Rows from block 2 of a small audio frame classifier, named by matrix and row number. Rows with one number belong to one neuron. Each number is 128 + 24 x the weight over its row's rms, rounded and kept within 0 to 255. All counts start at 0.
After each neuron's rows are labels from the 100 clips, of 14848, where the neuron reaches its highest value: "top examples" is what is common among them. Only what is clearly more common there than usual is listed. The data: synthesized solo parts of chorales (CocoChorales).
# fc1: MLP up (model.blocks.2.mlp.fc1.weight, 512x128), inputs 0-127
# fc2: MLP down (model.blocks.2.mlp.fc2.weight, 128x512, transposed), outputs 0-127

fc1.158 [119 152 171 130  65  96 144 141 117  75 127 114 153 117 134 156 124 152 123 142 152 139 128 115 135 129 112 145  92 163 185 118  96 119 102 112 156 123 108 175 127 134 179 116 117 141 139 104 153 109 146 146 165 112 142  97 105 128 118 141  94 150 159 165 149 144 104 155 138 127 134 134 126 121 100 145  78 159 141 136 147 122  96 129 157 144 116 113 155 120 130 126 119 101 130 170 124 165 128  94  88  77 140 147 142 127 146 137 139 155 142 114 154  96 142 156 164 153 123  85 160  97 101  92 146 120  99 110]
fc2.158 [109 139 126 123 143 120 127 111 142 141 141 107 141  89 140 161 152 144 117 113  78 177 140 116 100 106 137 174 154 119 152 140 150 142  82  65 131 125 121 154  98 138 155 172 127 135 114 115 179 176 118 127 127  95 107 140 123 106 138 128 117 123 107 134 123  98 150  81 178 113 111 157 101 154 161 140 166 172 125 142 143 117 125 134 166 136 121 153  90 113 141 168 130 131 139  89  86 139 108 116 149 128 124 115 113 109  82 103 128 119 116 149 134 142 101 116 113 151 185  90 142 149 142 118 169 146 134 131]
top examples: note C5; oboe; note A#4

fc1.386 [145 170  88 107 108 111 122  80 130 154 113 119 159 140 146 144 122 138 125 116 118  73 145 134 147  81 105 140 126  82 121 142 130 114 133 180 147 101 155 139 130 134 138  88 104 114 119  81 122 101 113 124 114 140 133 138 152  93 134 121 126 198 151 136 154 144 122 155 138 123 123 133 166 111 134 104 128 118 128 149 168  80 133 166 150 139 156 115  98  85 125 138 132 105 124 155  99 147 110 121 134 173 193 133 116  92 132 137 150 145 162 131 135 129 153 138 118 129  91 119  84 162 110 143 109  83 119 151]
fc2.386 [139 130 133 160 144 107 120 136 135 134 125 127 134 149 131 142 105 131 142 120 122 184 115 141 165  86 129 173 147 119  78 132 144 151 132 158 158 153 106  65 114 136 109 154 134  79  52 124 142 115 188 131 154 112 101 117 119 156 127 135 128 151 129 123 106 138 125 119 136 113 127 134 131 143 136 141 111 122 146 148 145 115 118 124  71 114 102 144  91 123 164  90 140  96 178  85 144 133 112 116  98  89 143 148 120 118 105 123 182 137 124 132 134 113 142 139 158 118 114  81 167 149 161  98 116 141 125 162]
top examples: note E5; note C4; trumpet; cello

fc1.146 [115 164 158 118  98  85 150 132 136 118 116  99 138 167 138 175 146 107 126 127 144 149 167 164  98 123 126 136 166 153 121 119 130 104 134 172 142 164 179 122 121 112 148 103 139 192 105 102 132 132  85 112 163 130 116 128  98 123 184 115 169 152  98 152 106 125 112 125 113 116 109 128 143 140 158 144 163 143  98 146 114 121 134 128 125 131 144 133 173 114 142  95 149 119 155 172 140  99  95  80 104 130 129 136 141  85 108 120 135 150 112 125 118 140 142 115 153 118 131 108 115 120 115 162 138 128  80  70]
fc2.146 [110 142 116  91 128 130 152 127 127 103 139 150 164 136  64 141 104 148 110  80 174 116 142 120 125 119 149 143 116  82 132 160 131 160 140  96 146 172 117 129 139 123 120 166 127 165 128 114 131 156 136 106 124 106 108 136 152 152 140 143 168 154 117 170 121  92 151 128 174 123 102 138 172 139  99 122 128 118  85 164  96 154  86 125 122 170  86 125 132 102 108  88 120 108 125 112 122 122 127 122 119 136 115 129 139 130 134 133 143 113 130 169 170  84  98 107  93 141 114 151 172  96 125 108  93 158  92 142]
top examples: note D4; viola; note G4; note F4

fc1.311 [107 110 119 143 114 115 184 112 103  51  93  93 112 134 131 143 133 163 117 143 113 147 142  77 121 165 142 129 101 133 129 124 105 154 106  85 172 119 102 142 172 130 120 130 146 161  78 114 122 108 106 131 123 155  79 168 156 133 109  95 108 152  99 145 147 120  80 119 128 149  81 144 128 111  90 125 132 109 116 110 134 139 155 146 126 152 121 140 142 132 142 134 139 126 178 113 143 121 158  98 121 137 155 121 146 153 112 109 164 117 157 167 113 159 100 136  93 143 119 143 138 154 114 157 119  92 119 102]
fc2.311 [124 133 145 141 117 157 123 119 123  85 124 145 123 124 138 110 116 111 123 155 126 157 188 110 127 159  59 160  89 103  84 113 155 102 115 132 143 154 170 114 140  90 123 110 145  90 100 158 137 110 117 120 124 109 135 133 110 156 136 117 121  65 146 143 172 140 132 116 181  65 112 132 150 160  88 149 145  92 152 123 123 118 164 107  98 108 132 120  93 136 102 143 126 148 106 112  98 136 136 169 140 100 124 134 151 165 150 132 123 141 144 136  96 118  84 116 109 125 123 123 108 167 130 133  99 112 159 134]
top examples: note C5; violin

fc1.328 [ 84 121 113 130 129 100 130  78 109 114 158 104 145 154 130 121 129 115 188 129 145 111 110 137 160  95 179 143 146 158 125 167  86 149 108 144 134 151 129 115 116 137 111 137 136 142  96 112 125  95 150 131 124 125 151 101 112 117 117 149 137 160  69 168 151 116 141 104 182 131 175 125 151 112 145  85 118 120 119 159 139 117 105 107 121 132 115 133 110  97  94 135 150 159 158 129 130 136 108 142 136 129 125 131 143 138 113 182 133 109 127 104 116 129 119 108  82 115 199 132  89 160  83 118 119 158 100 148]
fc2.328 [101 132 132 135 168 119 151 157 135 135 171 125 128 180 161 167 121 123 166 114 142 148 139 114  88 140 110  77 106 138 123  91 118 152 158 161 130 150 147 193 175  77 142 119 110 152 129 138 108 162 115 136 119 104  96 130 141 105 136 115 160 113 173 145 142 106 150 111 134 108 144 105 153 140 161 101 110 132 122 183 104 123 120 162 133 120 129 149 116 133 144 187 170 110 159 113 130  95 145 129 175 132 140 128 101 128 144 136 132 156 114 133 136  84 117 170 143 133 125 126 156 145 143 102 123 159 139 107]
top examples: note E5; flute; note D5; note F#5

fc1.112 [164 121 139 113 126 101 152 120 128 155 128 148 163 110 131 124 112 144 143 142 146 142 139 150  70 151 131 157 138 115 149 130 129 137 159 129 118 157 163  48 136 163  67 140 118 110 121 122 134 128 110 124 128 135 139 104  94  91 119 137 130 138 143 125 105 113 116 110 146 114 133 109 110 125 167 140 123 104 139 121  91 136  75 130 124  64 114 149 116 130  92 121 144 124 125  99 128  67 125  66 106 131  92 134 109 146  94 121  95 115 157 102 106 154 115 166 115 149 167 128 152 155 169 139 126 153 144  90]
fc2.112 [153 128 103 118 108 138 171 120  96 121 129 139 107 151 131 127 120 102 157 100 152 110 140 152 104  98 153 105 110 164 103 182 128 121 159 119 116 160 149  97 153 169 111 107 136 130 138 134 115 111 149 128 119 170  95 139 137 123 132 133 152 175 128 122 158 164 108 111  68 150 186 123 123 132  67 107 142 138 110 129 104 104 195  82 126 111 127 132 185 133 141 130 139 134 179 148 116 116 147 116 133 108 126 118 172  92  96 133 164 136 125 128  88 131  98 144 134 129 100 122 136 150 116 123 153 126 134 112]
top examples: note E5; violin; note D5; note F#5

fc1.113 [102  95 177 124 105 111 151 165 110 132 106 153 123 148 131 158 171 113 144  99 111 118 110  84 145  93 170  92 107  96 113 121  98 141 141 101 111 118 124  94 163 132 173 119 101  97 136 147 164  97 130 134 129 114 149  99  94  54 133 118 129 111 131 160 108 134 102 106 131 163 141  99 106 136 151 160 120  68 144 114 157 138 136 144 120 149 118 164 147  97 147 164 108 130 111 107 142 158 128 133 154 129 116 149 140 132 163 129 120 110 173 104 116 120 141 101 127  93 153 168 124 151 140 147 135 104 106 143]
fc2.113 [113 140  76 120 101 112 100 102 112 117 130  97 140 129 155 108 118 126 108  91 101 143 121 113 173 175  95 149 167 118 127 124 119 147 124 101 142 123 160 107 139 120 200 118 154 124 158 119 125 102 123 107 139 140 125 148 133  99  99 120 150 138 124  98 126  94 140 138 151 117 127 106  95 129 126 128 150  89 125 158 142  96 126 130 124 121  86 128 164 198 124 130 153 140 164 134 116  88 133  89 162 114 107 124 166 176  88 131 121  73 103 133  94 151 151 121 142 153 139 153 165 122 158 114 146 150 116 108]
top examples: note E5; violin; note F#5

fc1.372 [134 120 122 151 172 119 141 130  76 119 103 104 133 132 162 124 144 145 178 104  89 133 123 147 139 110 162 130 108 139  88 127 121 148 134 111  79  67 129 143 161 145 132 100 136 135 152 190 131 115  89 124 109  98 102 103 142 105 108 102  94 121 107 145 149 135 126 132 173 112 114 122 153 101 146 113 130 170  75 101 148 171 124 139 100 125 151 139 133 128  78 122 123 145 167 129 127 127 127 153 109 115  79 143 142 122 165  92 104  87 104  98 127 131 132 137 115 138 142 147 128  85 141 119 153 130 120  84]
fc2.372 [101 106 105  94 119 140  78 177 118 137 110 158 147 128 133 108 106 100 171  85 153 127  85 105 106 147  93 107 111  90 105 122 117 103 148 125 120 105 124 139 120 133 134 157 111 118 147 115 128  82 131 123 117 136 131 119 143 128 105 145  92 119 151 144  98 142 123 147 122 110 145 143 153 162 120 140 146  93 113  81 125 116 120 111 128 146 183 126 125 114 111 136 118 104 140 136  82  90 121  98 114 124 147 104 131 184 144 125  84 132 146 128 144  95 111 123  83 123  96 109 155 115 126 167 154  86 176 190]
top examples: tuba; note A#3; note C4; note D#3

fc1.410 [ 81 119 113 103 155 142 152 121 104 135  78 112 124 161  81 156 142  83 114 115 107  96  98 142 186 145  89 116 138 153 103  93 125 160 101 141 140 106 116 166  84 119 133 120 142 113 138 108 131 133 119 113 132 104 123 144 148 119 101 116 128 134 135 114 188 134 137 129 110 106 125 131 151 115 165 121 101 140 121 134 157 122 105 131  90 157 132 155 171 116 145 107 135 158 105 213 113  96 141 129 101 127 136 116  79  89 127 105 102 125 116 148 115 154 158 108 143 137 135 137 130  82 109 122 116  89 130 146]
fc2.410 [141  98 140  97  88 145 103 133 136 134 134 135 160  71  95 139 123 167 133 100 121 173 144 174  88 145 129 133 160 144 126 132 143 154 135  99 164 117 121 151  90 191 119  83 145 158 184 137 148 163 117 141 119 110 106  95 109 126 111 115 163  97 155  94  92 131 126 124 124 122 146 150  84 147 126 102 143 172 141 106 137 145 112  92 139 120 166 100 152 121 140 156 127 114 141 122  97  67 136 126 159 135 119 109 119 150 125 115 162 144 152 154 122 135 128 141 127 109  94 132 122 124 107 101 102 100 119 107]
top examples: note E5; note F#5; flute; note D#5

fc1.233 [ 89 133 108 151 133 107 152 103 140 128 102 106 120 131 133 117 108 124 162 148 126 103 140 107 103 104  90 152 118 125  68 117 141 174 133 146 128 142 110 161 118 170 150  74 115 169 139 133 133 133 144 100  88 123 109 143 101 157  97 114 121 138 108 122 122 136 122 113 164 129 172  94  99 130 126 115 126  71 170 146 108 130 158 116 158 126 136 114  98  90  97 123 129 155 118 116  79 112 123 145 105 116 149 129 159 144  54 131 147 107 165 120 170 126 135 145 141  98 136 143 170 108 131 156 147 157 103 150]
fc2.233 [150 164 144 140 100  81 139 150 133 131 152 137 140 156 133 140 112 124 140  65 177 102 179 175 169 121 123 109 100 104 118 111 130 145 120 109 121 150 112 110 117  78 155 123 138 147 106 148  86 158  98 128 149  61 170 149 139 106 102 168 117 140 150 136 105 138 126 126 126 118  89 133 145 115 173 139 116 166 142 138 107 126 130 128 119 122 112 115 173 128 144 126 104 134 130 120 140 124  92 149 118 167 127 141 105 110 107 110 147 149  90 113 104  97 140  75 140 111 139 104 105 137 111 182 122 114 153 120]
top examples: flute; note E5; note D5

fc1.504 [126 158 124 149 114 156 111 127 134 115 115  98 100 129 117 168 158 133 146  65  89 134 137 181 166 112 144 135  89 169 140 101 152 158 134 107 101 105 124 123  93 130  82 138 141 150 126 119 118 112 136 125 128 154 105 130 114 122 137 146 135 138 106 116 185 133 154 143  76 118 143 133 101 124 157 106 127 186 105 108 140 124 127 146 129 138 108 138 120  56 136 108  94 145 130 116 137 113 100 159 120 100 130 137 114 131 123 144 110  94 130 138 135 152 168  92 132 126 156  98 112 142 146 110 154 164  69 172]
fc2.504 [127 148 139 166 168 150 136 155 154 110 147 118 102 154 134 176  92 112 102 110 129 150 112 149  69  83 131 101 122  68 138 117 160 134 154 124  95 122 118 132 129 134  98 116 147 123 129 139 146 123 113  96 117  97  82 138 143 156 157 146 117  86 122 131 140 128  94 101 144 137 110 116  94  71 118 128 159 153 136 113 104 155 138 123 160 127 134 138  92 131 136 119 114 138 152 136 109 113 156  86 126 142 167  74 158  90  71  99 133 136 108 134 139 132 148 149 115  89 115 132 109 135  93  92 110 113 105 157]
top examples: tuba; note F3; note A#3; note C4

fc1.229 [135 145 126 115 101 142 113  89 109 103 136  91 167 142 112 159 113 125 140 127 109 157 152 144 101 137 177 143  92 154 128 134  89 140 134 151 111 146 157 135 139 143 119 102 166 132 136  91  30 122 114  97 122 130 147 134 136 122 131  99 150 118 163 165 122 141 112 122 140 143 131 131 103 153 144 105 158 132 162 162 144 139 127 156 140 108  87 113 151  99  77 140 131 177  99 127  94 120 113  98 124  99 167  87  98 113 146  96 105 142  98 103 124 160 140 110 121 128 108 108 104 137 125 150 150 145 111  90]
fc2.229 [117 151 121 124 135 125 112 112 142 110 150 145 136 175 151 108 116 152 122 144  93 132 159 110  82 139 112 116 132 118 142 151  97 132  95 148 120 157  87 136 138 121 149 108 148 102  96 124 126 127 102  58 140  99 134 125  85 135  77 129 146 114  86 152 132 150 164 160 144 120 124 151  85 110 139 126  90 151 145 156 133 160  94 164 167 105 161 151  90 163  92 108 119 107 139 160 106 118 117 138 139 123 160 107 108 127 113 106 138  88 143 137 146 136 133 111  89 162 157 182 139 174 115 140 156 148 136 136]
top examples: note D4; bassoon; note C4

fc1.149 [123 131 132 118 123 148 142  83 106 106 169 131 107 143 138 152 104 124 142 160 125 123 119  99  87 149 100 127 173 148 119 131 137 177 167 156 122 164 117 104 129 128 120 154 143 104 118 106 120 120 135 154 134 155  87 107 139 169 113  91  92 141 112  99  85 171  78 102 139 132  83  98 147 160 107 129 115 127  86 127 133 102 158 113 131 153 136 160 145  88 130 125 100 112 159 163 151 118 126  95 166 133 141 167  86 106  93 147 126  97  96 108 115 140 134 101 129 100 149 180 100 132 122 141 140 109 117 124]
fc2.149 [109 150 145 139 101 114 106 115 121 107 120 117 162 142  76 120 131 135 130  90 149 166 153  95 113 165 120 168 108 128 121 111 139 131 136 121  71  94 121 151 133 151  99 141 111 139 116 177 163 136 106 130 106 117 140 110 107 104 146  59 128 105 120 140 157 120 119 121 139 172 134 134 143  87 140  91 144  94 143 138 128  96  79 155 108 144 155 139 128  99 136 138 138 132 125 111 128 110 124  74 146 105 145 140 157  86 148  54  96 123 164 144 159 140  96 145 118 150 128 140 148 102  86 116 111 128 121 143]
top examples: flute

fc1.451 [159 111  76  95  96 136 129 131 142 145 149 159 151  98 168 137 121 112 160 124 116 103 136 123 148 148 117 147 126 115 128 121 141 161 140 136 147 103 111 130 178 170 120 185 149 121  98 163 131 148 137 162 130 123 137 104 119 143 112 106  82 122 137 147 112 121 120 140 119 150 156 106 161 145  71 162 149 108 168 104 163 154 116  86  83 141 159 118 114 129 116 147 149 151 118 120 154 131 142 106  78 118 170 120 107 108 129 107 123 119 123 156 138 127 143 142 112  79 135 167 107 110 165 142 123 159 190 125]
fc2.451 [122 163 108 113  74 111 131 112 122 118  93 141 107 131 127 137 133 140 109 141 151  96 109 146 107 132 144 113 107 157 208 127 147 110 134  97 147 127 112 145  91 156 143 148 148 215 138 136 116  83 159 176 155  90 119 143 135 129 142 140  97 162  99 137 152 121 146 163 127  96 159 129 115 101  81 144 123 115 138 136 149 132 116 102  74 139 130 140 100 122 152  90 140 148 152 119 131 115 101 107 164 139 129 149 132 109 107 117 134 153 152 154 148 172 132 114 153 126 113 101 143 110 138 159 106 107 127  99]
top examples: flute

fc1.264 [105 114 127 117 176 118 169 151 143 112 116 101 127  92  90 151  73 132 134 127 146 126 122 116 132 125 155 152 110 127 143 147 129  92 148  98  85 149 133 111 114 167  62 113 114 175 124 136 122 128 102 114 125  93 146  98 129 125 115 135 144 172 126 153 126 134 111 183 137 156 141  89 127 133 132 140 104  92 163 158 113  99 137 115 152 107 107 133 143 125 126 170 158 118  92 154 137 157 174 109 129 150 161 137 109 153 108 124  82 105 129 157 123 158 104 118 135 127 159 137 140 132  58 116 143 146 161 124]
fc2.264 [124 108 130 132 109 116 116  86  96 123 167 138 149 139 145 142 161 113 102 118 105 148 114 141 117 112 160  97 113 166 139 106 149 127 144 112  89 160  96 115 111 138 133 137 122 147 146 151 136 147 147 167  82 135 116 135 150 105 110 124 116 138 142 153 146 117 109 116 101 162 127 127  98 100 146 136 112  81 140 113 103  87 102 140 170  82 107 117 130 167 139 158 111 145 133 151 134 105 104 108 113 151 121 196 118 156 113 167 123 159 190 135 163 138 112 124 151 132 121 153  86 152  77 164 164 164 133 153]
top examples: note E5; violin; note F#5; note D#5

fc1.390 [129 145 125 144 122  95 138 128 143 118 147 142 157  92 154 140 145 102 164 131 116 129 121 108  98 178 107 122 116 102 131 160 138 169 103 124 151 104 115 115 164  91 186 155 110 103 122 136  96  93 110 160 104 139 119 144 111  93 137 152 165 148 106 125 127 111 123 120 140 115 141 117 121 162 174 101 153  81 107 134  98 111  98 113 121 118 130 125 117 122 142 100 113 137 124 128 118 120 102 173  97 135 165 112 158 110  59 107 125  63 159 149 102 164 109 119 135 155 119 145 186 120  94 107 124 119 121 123]
fc2.390 [136 110 167 144 180 147 130 128  77 120 125 151  86  96 160 167 115 134 129 133 111 111 158 148 178 108 147 120 128 158 133 122 115 110 108  89 107 166  99 122 107 112 156 137 162 122 181  65 114 133  98 110 143 130 131 133 113 123 103 139 140 143 138 128 112 104 157 173 125 180  97 111 124 110 122 135 128 105 141 131 116 190 120 150 116  93  87  88 118 141  95 123 170 140 132 136 126 116 126 136  92 156 134 115 138 125 125 141 142 114 130 161 127 127 130  94  98 157 153 143  96 120 138 166 100  90 135 163]
top examples: note D5; note E5; flute; note C5

fc1.481 [137 141 153 107 158 149 135 143 107 108 101 109 126 112 188 135 121 112 148  97 181 111 155 153 132 136 101 101  89 142 134 191 122 138 179 146 145 109 113 121 147 135 131 122 109 200 127 143 154 166 117 123  87 136 123 120 128 117 159 160 142 144 181 132  80 145 143 106 105  94 122 131 155 134 166 128 162 126 125 109 102 115  71  92 153 143 124  85 159 109 145 128 142 153 104 116 151  93 154 134  93 145 157 135 127 120 127 137 146 124 152 139 102  79 137 130 132 103 114 127 140 113 122 135 104 129 103 113]
fc2.481 [102 123 152 132 140 119 124 120 105 102 127 127 138 130 129 146 104 183 124  86 173  86  76 109 127 167 126 130 143 145 150 110 136 186 104 117 148 131 196 138 162 130 126 100 130 122 118 133 139 133 127 125 114 149 163 138 115 131 113  95 127 119 122 103 169  97 153 136 153 118 136 137 122 138 137  96 158 139 169 120 132 111 127 152 151 182 122 121 125 134 103 107 173 129 117 137 103  94  93 150 167 138 137  90 138 167 170 117 151 101 133 130 133 115 186 106  94 162 157 105 103 141 181 152 138 113 123 139]
top examples: tuba; note C#3; note B3; note G#3

fc1.325 [106 116 160 130 136 149 100 105 124 175 129 162 167 142 136 145  92 116 134 155 123 113 133 136  97 114 133 139 108 120 117 138 184 130  97 131 136 104  93 111 127 115 122  90 144  86 134 137 157 149 133 108 111  78 154 114 141  76  90 102 183 154 115 120 148  75 181  81 135 104 102 143 131 143  94 144  99 129 167 128 153 154 148 104 108 129  96 117 113  98  91 141 128 111 143 103  96 126 110 130 127 120 153 127 172 109 137  88 141 124 153 117 101 101 119 106 128 132 104 133 140 162 113 132 158  87 111 104]
fc2.325 [164 135 128 137 114 115 118 107 143 168 135 126  97 159 160 178  91  92 129 105 112 119 146 144 118  92 142 167 173 109 139  66 136 134 152 132 144  94 114 150  99 146 145 146 139 147  60 162 125 113 145 136 153  91 158 122 174  97 122 110 111 116 132  83 123 126 125 121 130 135 110 132 151 118 104 139 109 106 130 149 100 102 115 119 122 150 101 131 122  90 135  94  93 103 105 126 130 139 168 135 105 162 153 147 123  77 129  80 127  82  98 121 121  99 132 121 155 130 109 114 111 173  89 152 121 125 124 135]
top examples: note D5

fc1.431 [136 125 120 152 122 115  94 123 172 136 115 108 150  83 126  80 152 110 137 120 129 140 144 138 132 115  96 115 124 111 122 162 150 181 157 174 104 103 115 159 127 148 134 156 134 153 113 154  94  86 103  99  94 120  90 114 150 136 126 129  52 159 104 152 132 148 132 130 133 114 111  94 122 119 134 120 112 124 107 119 134 142 152 144 126 127 144 125 121  94 122 101 182 122 164 102 129 160  71 122 116 117 141  93 162 102 122 108 116 133 155 103 104 189 147 143 132 124 130 143 160 112 153 171 123  82 120 108]
fc2.431 [154 110 120 135 102  96  89 162 132 140 129 106 124 150 148  92 119  98 131  98 156 118  79 112 130 110 150 160 138 136 131 159 113 137  91 123 145 119 143 125 122 151 123 114 123 149 132  90 114 115 150 138 138 135 137 138 149 143 149 135 136 160 115 134 136 114 104 176 112 137 101 111 115 146 133 185 105 129 139 151 152 150 129 149 183 138 133 142 137  95 116 111  95 122  83  93  88 129 108 103 131 150 150 151 125  80 121 124 168 136 109 118 177 121 140  55 150 141 148 175 173 112 181 137 131  92 108  96]
top examples: note D5; note E5; trumpet

fc1.307 [ 60 115 121 104 134 116 141  82  70 136 149 119 113 112 135  92 144 100 123 141 125 145 120 101 158 137 124 141 119 108  69 115 128 130 157 180 153 123 139 147 110 117 148 121 132 145 114 124 103 116 112 127 128 136 132 137 149 150  69 123 107  91 158 159 144 168 135 128 141 116 136 172 130 110 132 128 130  94 179 125 100 103  67 134 135 161 175 169  97 137 110 117 134 133 187 124 161 108 147 131  91 123 122 159 118  75 127 132 115 104 148 145 146 141 146 130 145 156 102 136 105 150 144 121 138 106 123 104]
fc2.307 [107 171 133 104 109 133 159 109 121 127 115 135  94 107 125 109 152 133 149 117  91 149 126 167 108 131 149 147 133  85  97 132 161 101 101 152 108 147  97 147 103 112 167  91 103 133 124 161 117  96 129 117 123  96  88 123 143 147 114 113 122 125 163 144 161 156  80 110 140  70 175 112 135 151 165  68 122  86 146 128 143 120 116 155 132 154 101  87  95 135 162 139 158 169  91 126 114  99 129 116 151 120 103 150 113 113 145 124 153  84 145 102 140 124 146 126 137 131  91 134 124 130 148 157 122 116 167 137]
top examples: note C5; flute; note A5

fc1.333 [178 127 162 114 158 141 154 125  97 153 161 103 106 132 114 170 125 115 127 106 163  82 104 120 121 129 154 153 127 124 163 134 145 147 132 101 110 165  94 115 148 118  85 131 114  80 150 142 123 112 147  88 118 107 138 139 135 103 166 150 133 104 139  96 131 100 150 118 124 136 154 159 133  93 164  88  98 112 131 118  69 128 104 107 133 121 144 156 161 122  95 131 168  88 139 125 124 121 122 129  66 141 111 108 128 139 118 142 100 145 149 102 102 127 117 123 111 114 128 164  81 139  99 123 174  81 141 148]
fc2.333 [126 101 133  92  89 150 137 149 103 158 133 171 116 149  99 142 125 121 152 131 125 141 131 120 143 111 131 105 144 163 113 132 115 137 179  75 136 139 190 148 112 103 187 113 141  78 108 147 103 117 124 120 129 129 104  97 137 107  98 133  99 130 121  74 163 142 118 119 143 154  95 124 112 124 128 137 141 142  92 129 101 121 148 122 136 109  95 123 150 157 145 179 133 109  85 139 115 119 172 127 157 121  96 111 111 136 141  98 156 133 116 180 140 154 171 148 129  83 103 134 139 131 155 129 123  78 157 109]
top examples: note E5; flute; note F#5; note D5

fc1.94 [110  87 173 137 134 109 132 112 166  86 145 124 194 114 176 112 135 133 147 142 128  96 106 146 179 110 106 149 113 153 143 118  70 109 127 132 139 136  91  96 117 116 109 112 141 117  67 138 121 160 158 116 116 120 143  69 110 150 126 164 146 137 163 108 146 181 127 141 130 130 116 141 128 142 177 122  97 104 158 135 118 138 153 124 116 132 120 156 146  94 124 132 114 162 126 138 145 129 107 126 167 129  84 128 173 131  87 131 133 128 119 131  97 126 133  99  98 166 115 136 141 149 161 158 132 153 121 112]
fc2.94 [140 154 129 102 147  95 148 106 149 106 136 136 117 165 148  93 198 135 104  83 152 175 115 122 139 175 133 117 157 117 106 172 116  95 106 126 133 124 156 159 115 138 140 120 122 109  75 110 145 151 161 164 144 111  91 178 110  91 143 160 151 161 138 135 126 122 147 128 132 110 140 109 148 146 144 136 159 122 139 154 147 138 117 125 108 129 153 101 126 127 141 104 113  88 169 159 118 120 120 161 117 116  71 129 102 141 104 160 128 125  87 166 108 107 126 171 119 145 109 148 126 131 107  97 157 143 100 127]
top examples: note C5; note D5; note F4; note G4

fc1.222 [144 108 142 124 168 110 142 105 136 122 162 120 114 124 151 110 107  90 145 120 109 185  92 127 160 143 147 145 125 153 123 132 131 141 161 145 127 104  81 164 121  88  96  81 141 113  90 101 121 103  92 137 120 120 125 157  97 153 149 117  93 134  86 133 158 135 108  91 127 130 134 133 131 165 201 111 136 139 110 129 155 141 119  98 118 159 107  91 110 139 130 127 132 125 164 125 161 108 132 101  71 132 121 159 112 133 109 125 108  57 105 157  79 125 152 111 160 135 140 132 118 137 131 145 115 113 126 102]
fc2.222 [157 111 167 156 123  91 108 115 139 145 165 135  88 118  85 104 117 138 153 111 121  87 129 141 106 139  94 159 130 136 135 109 121  92 153 110 135 117 120 141 152 143 148 164 130 169 154 102 119 126 146 114 146 132 150 131  99 108  95  94 132 120 182  92 122 139 128 133 109 107 146 151 165 135 148 121 132 126  94 158  98 101 145 163  65 142 136 174  99 133 113 133 116 160 148 129 126  91 116 123 140 145 156 108  94 140 148 131 130 130 167 120 144 110 133 127  72 118  67 153 105  94 117 148 104  84 119 163]
top examples: tuba; note F3; horn; note G3

fc1.443 [140 121  92  96 117 137 174  81 111  67 124 156 140 158 133 138 165 141 167 132 125 158 124 140 139 115 112 142 157 115 140 113 105 154 130 122 158 107 131 145 134 171 154 105 108 136 148 117 105 146 103 100 117 147 134 104 112 125 149 118 140  85 141 143 105 113  98 133 147 100 117 165 150 110 159 159 119 174  99 114 143 109 135 179  98 129 120 159 150 136 101 151 139  99  92 138 134 118  49 169  85 125 116 117 155 105 116 137 122 151 129 144 115 133 123 124 120 119 111 138  92 158 100 159 132  78 169 120]
fc2.443 [138 131 141 113 144 108 155 137 140  65  64 149 152 102 150  99 116 115 139  82 100 152 136 109 124 143 167 136 119 102 127 117 121 134 146 112 101 154 149 119 109 121 109 115 125 166 136 157 172 158 140 104 112  90 108 163 154 211 110 118 155 163 166 122 124 143 131 117 119 174 138 145 137 115 144 143 117 141 166 155 118  94 131 114 156 143 168 118 153 179 129 145 123 116 141 105 104 161 105 154 112 132 125 135 121 109 163 126 109 129 113 107 156 115 108 167 137 109 123  89 103 181 125 120 134 131 138 112]
top examples: note C5

fc1.260 [123 116 132 150 160 116 162 101 160 169 138 155 162 102 165 162 141 132 112 119 119 119 115 112 175 123 116  79 130  92 107 105 123 126 149 126 159 117 131 129 107 132  99 128 113  81  70 132 150 157 142 140 113 108 160 166 142 131 157 143 139 124  97  87 136 133 124 160 139 108 151 104 148 119  92 154 102  93  64 109 121 138 176  99 155 152 128 142 112  88  82 150 152 115 130 131 143 114 150 128 132 108 147 161 183 127 110 155 136 100 158 136 154 134 112 139 110 108 116 119 139 110 130 136 149 119 148  74]
fc2.260 [ 69 137  79 124 116 154 133 140 165 114 105 155 142 127 119 157  98 140 123  89 118 112 138  76 144  92 144 151 135 144 143  93 115 122 139  97 141 118 165 137 134 158 160 151 128 143 127 146 113 127 103 176 130 108 131 126  80  93 114 168 107 118 115 137 140 138 164 139 171 113 138 107 135 144 110 118 187 145 123 145  86  98 148 140 131 127 131 137 187 134 175 125 156 109  99  89 127 124 148 101  83  96 120 101 143 136 166 106 167 151 126 103 109 150 134  97 142 150 108 102 111 124 114 143 146 139 125  98]
top examples: flute